config.yaml
arch: "unet"
model: "image inpainting model"
dataset: "capsule endoscopy frames (Kvasir-Capsule)"
train_examples: 42238
image_size: 48
crop_scale_min: 1
horizontal_flip: true
translate: 0.06
color_jitter: 0.1
task: "inpainting"
loss: "l1"
norm: "groupnorm"
hidden_act: "elu"
weight_standardization: false
channel_attention: "eca"
pixel_unshuffle: 2
widths: [48, 96, 192]
blocks_per_level: 2
block: "basic"
attention: false
upsampling: "pixel_shuffle"
init: "torch_default"
residual_init: "none"
optimizer: "adamw"
learning_rate: 0.0029
beta1: 0.8
beta2: 0.999
eps: 1e-06
max_grad_norm: 1.0
ema_decay: 0.99
max_steps: 22400
batch_size: 256
epochs: 135.8
lr_schedule: "cosine"
final_lr_fraction: 0
warmup_steps: 440
weight_decay: 0.09
Rows from block 6 of a small image inpainting model, named by matrix and row number. Rows with one number belong to one channel. Each number is 128 + 32 x the weight over its row's rms, rounded and kept within 0 to 255. All counts start at 0.
After each channel's rows are labels from the 100 images, of 14848, where the channel reaches its highest value: "peak at" is the part of the image that holds the peak. Only what is clearly more common there than usual is listed. The data: capsule endoscopy frames (Kvasir-Capsule).
# convs0: first 3x3 conv (model.decb.0.0.convs.0.weight, 96x192x3x3, each kernel summed), inputs 0-63
# convs1: second 3x3 conv (model.decb.0.0.convs.1.weight, 96x96x3x3, transposed, each kernel summed), outputs 0-95

convs0.93 [154 114 168 163 166 166 123 131 146 159 151 166 137 162 114 142 153 141 142 127 137 145 122 107  88 137 153 130 120 129 141 149 123 136 126  98 109 110 120 159 105 105 139 115 134 153 147 126 143 108  92 118 125 140 118 120 107 114 151 144 102 131 142 133]
convs1.93 [160 136 100 120 145 100  67 114 148 190 103 107 201 171 107 124 124 150 134 183 106 125 131 131 111 127  85 182  96 145  73 122 116 136 124 152 124 127  42 179 140 134 119 123 115 148 123 133 116 186  70 111 137  80  98 123 132 169 107 121 118 202 118 167 150 126 159 128  54 129 115 107 154 139 162  62 120 110 110 172 154 126 187 104  92  93 150 151 106 133  83 200  97 140 123 125]
peak at: top centre

convs0.11 [116 104 101 136 113 140 104 147 105 119 136 109 118 142 119 162 123 109  99 152 108 141 128 170 128 149 100 131 145 127 128 128 112 188 131 136 150 167 150 129 151 143 112 142 116 118 133 131  71 165 190 138 138 149 165 184 159 159 129 133 156 111  90 104]
convs1.11 [203 137 176 177 102 141 161 150  85  20 107 135 107 122 146 101 135 180  92 112 173 123  86 142  96 112  83 100 104 146 130 113  93 130  93  79 153 123 161 148  95 108 120 147 106 195 159 133 132 171  64 111 146 174 189 120  81 119 142 150 107 183 114 153 114 102 144 129  97 108 112 140 139 102 141 161 119 111  39 146  99 129 134 132 163 126 137 121 118 122 126 165 137 143 154 186]
peak at: middle left

convs0.66 [135 126 125 159 127 149 113 149 133 135 151 138 125 143 133 143 148 117 118 158 113 121 143 120  69 156 136 137 130 120 148 137 150 138 138  89 129 122 136 139 129 124 125 117 115 141 125 132 120 148 141 130 126 140 127 126 143 114 131 130 138 121 136 127]
convs1.66 [151 145 127  98  89 180 169 122 140 177 102  97 200  51 109 113 147 122 163 180 101 119 145 122 179 144 109 161 125 115 119 127 111 198 191 102  99 133  96 186 124 134 145 152 113 122 146 103 178 168 113 152  49 165 111 135  90 132 170 132 151 138  75 171 162 108 152 151 114 139  92 122  94 111 182 101 178  61 126 115 179 127 146 141  95 119 114 155 112 176 123 108  99 146 148 135]
peak at: centre

convs0.92 [135 149 115 149 123 134 120 167 146 128 140 125 142 125 135 151 142 121 136 171 132 133 108 156 153 159  93 124 124 109 114 130 114 126 130 168 131 165 121 128 147 148 123 145 127 120 126 138 107 139 180 119 129  97 124 137 115 131 111 131 162 139 120 157]
convs1.92 [123 123 132 102 113 144 120 100 105 125 133  99 157  91 121  96 149 133 147 162 100 136 170  90 146 107 167  99 207 123 140 172 113 106 145  74 118 137  76 168 116 100 192  96 142 146 148 113  41 167  72 145 159 102 138 136  93  80 195 107 131 141 107 171 155 129 168 109 156 163  85 146 128  88 120 138 178 135 111  81 200 123  97 102 136 115 116 138 157 189 128 170 101  59 122 143]
peak at: middle left

convs0.78 [116 113 117 145 115 126 120 125 118 113 154 122 119 128 137 123 146 105 118 160 115 118 145 120  91 139 131 152 142  93 173 122 169 120 174 104 131 106 139 149 114 134 126 128 124 163 145 138 112 157 150 169 155 169 115 103 147 100 193 117 121 101 126 107]
convs1.78 [119 111 112 107  68  99 107  88 163 134 124  77  92  79 150 151 147 124 124 127 116 106 107 158  95 161 124 106 126 120  82 127 102 115 192  54 113 139 146 140 109  99 110 127 126 100 176 111 112 201 112  99  77 136 106 149  95 122 160 122 118 154 108 129 119  89 133  93 160 128  44 143 108  73 175  83 148 172 102 164 132 124 124 130 139  96 187 118 123 199  40 105  98 165 123  85]
peak at: centre

convs0.15 [128 142 103 131 112 125 115 141 120 123 131 116 129 120 143 139 128 132 129 149 132 135 140 173 150 131 118 163 161 129 135 136 133 144 177 166 133 169 128 137 170 169 129 178 129 128 143 154 119 180 156 157 154 129 141 135 159 128 148 138 156 137 103 137]
convs1.15 [109 149 110 138  99 163 142  87 147 133  80 107 208  77  86 205 130 130 184 141 103 123 149 109 149 132 130  88 198 133 104 165  85 151 121  74 112  98 127 146 128 119 146 140 160 109 124 132 101 125  91 145 112 124 124 151 147 104 123 122 135 106 114 171 116 170 126 102 160 166  97 173 110 103 190 114 152 150 116  87 232 116  57 175 106 120 140 140 150 208  97 128 103 124 141 146]
peak at: bottom right

convs0.6 [128 121 114 154 119 150  98 126 112 135 143 133 127 127 134 130 143 125 126 147 134 137 117 157 123 133 113 132 142 122 107 104 122 134 163 148 153 132 126 107 149 153 120 155 136 121 128 151  92 142 133 148 115 140 151 146 160 145 166 114 131 117 110 118]
convs1.6 [ 89  88 101 174 158  71 190 126 165 138 159 126 142 232 151 134  83 129 179 157  85 188 147 104 139  69 150  98 133 142 109 117  87 157  78 170 118 137 145 131 152 100 102 123  78  91 156 137 164  90 158 133 150  82 112 191 131  97 113 126 102 123  88 156  99 124 149 120 127 180 129 126 101 139  97 134 143 104 182 162 145  78 114 113 121 105 184 137 101 142 125 160 168 130 121  77]
peak at: middle right