Weights of a small image inpainting model.
Model: 3.34M parameters, arch unet.
Training: adamw at rate 0.0029, 22400 steps, batches of 256.
Rows from block 6 of a small image inpainting model, named by matrix and row number. Rows with one number belong to one channel. Each number is 128 + 24 x the weight over its row's rms, rounded and kept within 0 to 255. All counts start at 0. Numbers have three digits each.
After each channel's rows are labels from the 100 images, of 14848, where the channel reaches its highest value: "strongest on" is what is common among them. Only what is clearly more common there than usual is listed. The data: capsule endoscopy frames (Kvasir-Capsule).
# convs0: first 3x3 conv (model.decb.0.0.convs.0.weight, 96x192x3x3, each kernel summed), inputs 0-63
# convs1: second 3x3 conv (model.decb.0.0.convs.1.weight, 96x96x3x3, transposed, each kernel summed), outputs 0-95

convs0.58:145156134163139169139155153144166132159179151172169141166153172170127153116141133137132142125165106148132122113128126154137119127135129120144142147170144155152134163178158171137156158163148159
convs1.58:100130148157114168155119132098135112108108120103115139109103163160102169174136146160090133137109113147138116150121150161085158100130126140091104171122140173092114146097130160105138150107110143105123114104123121168072121124139100093122129127147155134164143089091165097089142140126132125128
strongest on: finding: ileocecal valve

convs0.68:130137130155123154124157134124147116138163144166160132131168135159120174150132114113113127096148099130113144113140108138148130119150126100117129120154166132164108161165132161123162159135127161
convs1.68:095146121156124132127131085133119162111111097118117099119137104135117116153120125129155138157128122139137124139135113164111104170113131164118120090166104134146112154123107131150089131131129155112123137142110151172122130176081179103110121072122140157120151145109098152094132194121080184139
strongest on: finding: ileocecal valve

convs0.25:127106127144117148108120095129148126107138107133146148098118100123122119080134118104110126113133124114114100109103117118118127143136133140105134110111145121120100118092108104129132129104115114
convs1.25:149175090124151153139093166194084129159148113122124122164135102136164143167126110099130103106140124149134123140106092186089140122117116118135110152092130147117132126099133156106144165177142143154117143135080108149091112137140101111108127173139125137109135098109156097135103136114113137125
strongest on: finding: ileocecal valve

convs0.43:115090125142122128110106095117137129099123100101146110095123083096127099127113110104110099113097135094120113140116121095094113133094136131103120101094119130092145111099123102154113100090110095
convs1.43:126106135104132077128152132140124155099107135124098123121125119078087108084109177131098124111109125116165179143118115133120148131113068170089184128121138093125133106111117155127138105094157140138090169111089152115098118147087137138095104113120127115106156110118129094102136119144128117111
strongest on: finding: pylorus

convs0.82:122140129147126139140141135121150122141145152142148108140154141138135125112138135131125122139133131135133128144132139137136124117124114135139133128146139155149149127140139133139141133138132135
convs1.82:145123116095100101091184124123150131127112140093133136115156126105117118105124136149108111137130114118110144061158112075178136112121123111093157097164104064114154120134132126091111118100141129114133132120142159099118149123137121107102127109152108151098119101158147124178177119111158095153
strongest on: finding: blood fresh

convs0.83:131138127172127168133147139131185128142178145166179131137156139149147154137146119122125126123153119129123117135119133127121135116132115121127124136154145161148148132143146139156145139137134132
convs1.83:124138097180135159150097129123112130128137084120111108113095125167116159178112148127122101131136122159128115173098143184078150139102147141115109158095117183120092146102144147117145137115151138126115124120104097170090094140119113115132132128118176137114165119088142113096130145108109155102
strongest on: finding: ileocecal valve

convs0.27:115128122136117125123109114117127119110121120100123114110143104115124151119097091109110106104125117108125131129124110108132139132148138116107133097130136142100125129129126120133110139117110128
convs1.27:141113161163100148071143116133112148158163085145139101116110137124103124131144178135127131120111141142178133136127104097138123117135117132092141135149125163125126186124108170107118135067130121122144130139155135121128111116142126061139099108121190151098180120113153114125170151113138145126
strongest on: finding: ileocecal valve

convs0.17:128141127153128164138139143131145130153164161151143141149168154164142142131123110119117114129145113126120132140132140132140124106130108129126120139155161147143153147160145156142151141140134135
convs1.17:123126155125126107157119162131152121077146110135120121086090155119095164085151120130058134132100124133080106135126167112107145103125121116108100181090139130131122114124125100097175112116118110110105120112112099131106094132156124164111142162074127126125127116138153091105095089141111119113
strongest on: finding: ileocecal valve

convs0.29:127153146152133154148137134127157124153163152159154132149168144169126135126134121121123131121164109143115126134135136136131122124122119123125144121157156137147131148161141148148156151141138146
convs1.29:131119125095111096124166135113159106096126156095137156110137141106120135094151113131103104127114115089116132060150119089168128111137122127112139110131138034138168087136135128079129129118125115107148121099129148097125138100147115110115132132129065124122102118171123140143133126110130084150
strongest on: finding: blood fresh

convs0.21:139145125155137161129155152138159130146159133160155134141139146150106140124150143128130148121155109150121132118137123147139127126137128115137137145138136122146118145151136148113153152148145153
convs1.21:131138146120112152152140138135150089121102119114128151135128137142118175125136120145114147113123123131121129106124133115120175085150118108112106154087144123091114141110152142109122151104130107129131119113130130125112112105166101145111128155148107130137115064116226065136161103142179073140
strongest on: finding: ileocecal valve

convs0.49:132149153136144127160117144130132135140119138113123130142111138121117121111132151135130150138129139141136109114107118128119099145109148126136138136124133115120115134141131143099120132144142147
convs1.49:170108144124112111119178078148179115106141151124098125140128097096153072094127125113125115152125091140162085127166118145127115151126123109149115138170144128112179149144143131150147109139072151087088138108123143088121096137152088122117101151150134144131126096142150103147127128100143132124
strongest on: finding: ileocecal valve

convs0.57:129117118159129143122133128122164125133140127131145121131170129122132108158127127137132106140120141130148141134146141147128130127126126150150133138129138129143138134128130129145125111112129117
convs1.57:148150106132145126124132097135127166101130132099106105131112088122126086114120129135145106156137116145136088123149086148129092186103132125161152101146095127128132122148099112156114094137106152126108175108107176130127111163123118141140093117122131156099131139146107150136127184100061186135
strongest on: finding: ileocecal valve