Weights of a small image inpainting model: adamw at rate 0.0029, trained on capsule endoscopy frames (Kvasir-Capsule).
Rows from block 2 of a small image inpainting model, named by matrix and row number. Rows with one number belong to one channel. Each number is 128 + 24 x the weight over its row's rms, rounded and kept within 0 to 255. All counts start at 0. Numbers have three digits each.
After each channel's rows are labels from the 100 images, of 14848, where the channel reaches its highest value: "colour at peak" is the nearest of a few named colours to the mean colour under the peak; "responds to" is what is common among them. Only what is clearly more common there than usual is listed. The data: capsule endoscopy frames (Kvasir-Capsule).
# convs0: first 3x3 conv (model.enc.1.0.convs.0.weight, 96x96x3x3, each kernel summed), inputs 0-95
# convs1: second 3x3 conv (model.enc.1.0.convs.1.weight, 96x96x3x3, transposed, each kernel summed), outputs 0-95

convs0.84:106144101132131105105078075074162171132115146139196141134083153089120135153147117161129121082133131116098103110115111122124148155096152057126145132133124106129122099069075162124091154133133136125145111135131097135120146096110116134134123136122118110131124125137100125125107138120121117127
convs1.84:107147144143130139145135127154098114131133135146116141126152133085100096147186118126140124071109144107175162124165183119118155135112116151136096149130114121167137161152140067075144173101106103120125121152117142099105079129172154123140118153133148162129136136132130134094147149142141106129
colour at peak: orange
responds to: finding: ileocecal valve

convs0.33:122128111134139124131136078131099094128143106115077066110096103077114143159129157135144109090162142111105111136134122125117107086111175106113118074114099149129150158088081096111110117114130110140095120119159134145145130099108129133115143088094121108128128159117108127098133100083146128106
convs1.33:187157102103129141092120134111162167132145134174116170076096125143132170139150118125152127164135124146135098113162140137128106144103143146121147118109139109124119089126124139134101142082108085131131146170097104145127185143167139096133137151130161127160113147145121093102133127156109083146
colour at peak: grey
responds to: finding: pylorus

convs0.10:104128155142117103125093175104137151170102142141100140086151130130099092121125134094135110137124098143130124090118121135096093143147121175148109154155139114112109098121166157193150151110079125127115110119055105123119119132111143142129124129150148115136118142133146120123134167095067104113
convs1.10:108136100158142130121116130136106149155174114121185103149106127144144139125165085154127123164060157156127110108137140156125122137152140114087128123136122123144151123106100106129145106139137177188148145111161151136110149119165108131172112120145074146092102150138159111115108108112120133166
colour at peak: black
responds to: finding: ileocecal valve

convs0.45:145187090134142139151135153113126153122121152145134104124085150122120135159166119110126116171121144136120104104168172103122114157085160146114110137135136086113102114145113108152132145132107140132162147130098144187172102132177132101121114097110117156117165128119140154184142095110145151108
convs1.45:092114138145138140128117115118074101137131152128107122137109124146117126140123160120145124075112139171132151153095099149196116146121110102106144117156106131136163172104068146109122155142130111113087082129139090106072139079118123163138158116143107111097127122145119150121133148095115125153
colour at peak: pink; grey
responds to: finding: ileocecal valve

convs0.38:154128122127129136117099119113181200157131120135124107133077118082109114137115114128114126127109107088124128137112117110127123139067134125145138146099133118116112109114177108149123117150133147102130163096136105173155136124146124180100120121103115108115157113156164192157123079131152109102
convs1.38:102138153156124130140136133124077086106081134111075088145159168095129101142154150134095119095139145118130159141118144123171137101106149158140133106160116155129152169134123120110159140151131106125114097110161156099086090080116135163130148093121090138080136111121120128147108121102131139119
colour at peak: orange
responds to: finding: ileocecal valve

convs0.75:102183155153105121115107090099173163152125100141153156140088142133112072145085147103116148096114116150105118132104100140148154129086124137107133121172126124120141087084151137127140075146113151113153128080137096142118111127125143134123149123119132109132131092137125144079122133096155092113
convs1.75:084103129100112096113142169158102101138113106109098106149143139125118123084167108099138128054111153102122152135144119117139124101136090107133132106075105082148117143146129102081088146108130117139153114093168133097146088130141133146127134124111123105128115141140106122129147198127140125141
colour at peak: orange
responds to: finding: ileocecal valve

convs0.42:128049143117134136090128105137159153121140095117076129120113121094106106096122103127101123096156132144113160126112108131110117082111115033160145118112117125149154126116124093126118138129132120126108133143166135107108142097126171129134168126115125101121130141120127152139096123185098111148
convs1.42:115152108140121102156149123150090134109099143096116144126121123097117154101130108099128103157145122094070090147172167137097147118137158145119088116114190147108099118123120121158128133138105160174131118111104162097114106138092119100113106131124123112119145114102098089149150110153113188147
colour at peak: yellow; orange
responds to: finding: ileocecal valve; finding: reduced mucosal view

convs0.26:164147130163164141109116061107138142150144126144168168131109105109101126160156142128145124100145130190088097135147103145132139164112142112122149120110100092138124087081100138113050160116149115139138116123140156114118122098133143135129132118110131135123139132135111139090090157100093118125
convs1.26:112153106122127134118104152185127127132129123151121137088154100092147089136152104131137094052105096124144156085144128101119126113145114154125109128126121134139120189118108082074175118127129159099129122143079108095128073123126143134125126121109139103131147145134139141161118097133156148119
colour at peak: orange
responds to: finding: ileocecal valve

convs0.19:119163138151151140125119110109178177167133146121162137174103121131080149170154104127122125102128124124112125096158147149121139139082143177132108129147138133106103129112169121130141091123119151159195142106134114204167112134148129126128116122135121144155161132109149112153159105110139118129
convs1.19:090116157130130138146110157139119111158089170117111124152142108108132124123144152121141141022079131134140174149121125134159110133144111132128148121117116124154122142157118147090121165138130093078086101154161135095081111094098106138121144144143124115114113118138128140111123180131136132116
colour at peak: orange
responds to: finding: ileocecal valve

convs0.81:109199124108150125197096103116165144121132119081116101125138145140120107126095169128119074163125123101151133118095137104150118131159175181126097136088135111113161149070124105121122129135154137146136119121130148165165130148164130120136138117104099152111123109117118130146118126106130131102
convs1.81:149174096099132086137104150128134109140100115090146103098130134127124092118147093126106136124121134178133123128153143128120159132125099155109094148120157095092125110079154134130122150184143120119130107107138139110120057118125119116118119124147139176093191116120128121095117085096155130103
colour at peak: grey
responds to: finding: pylorus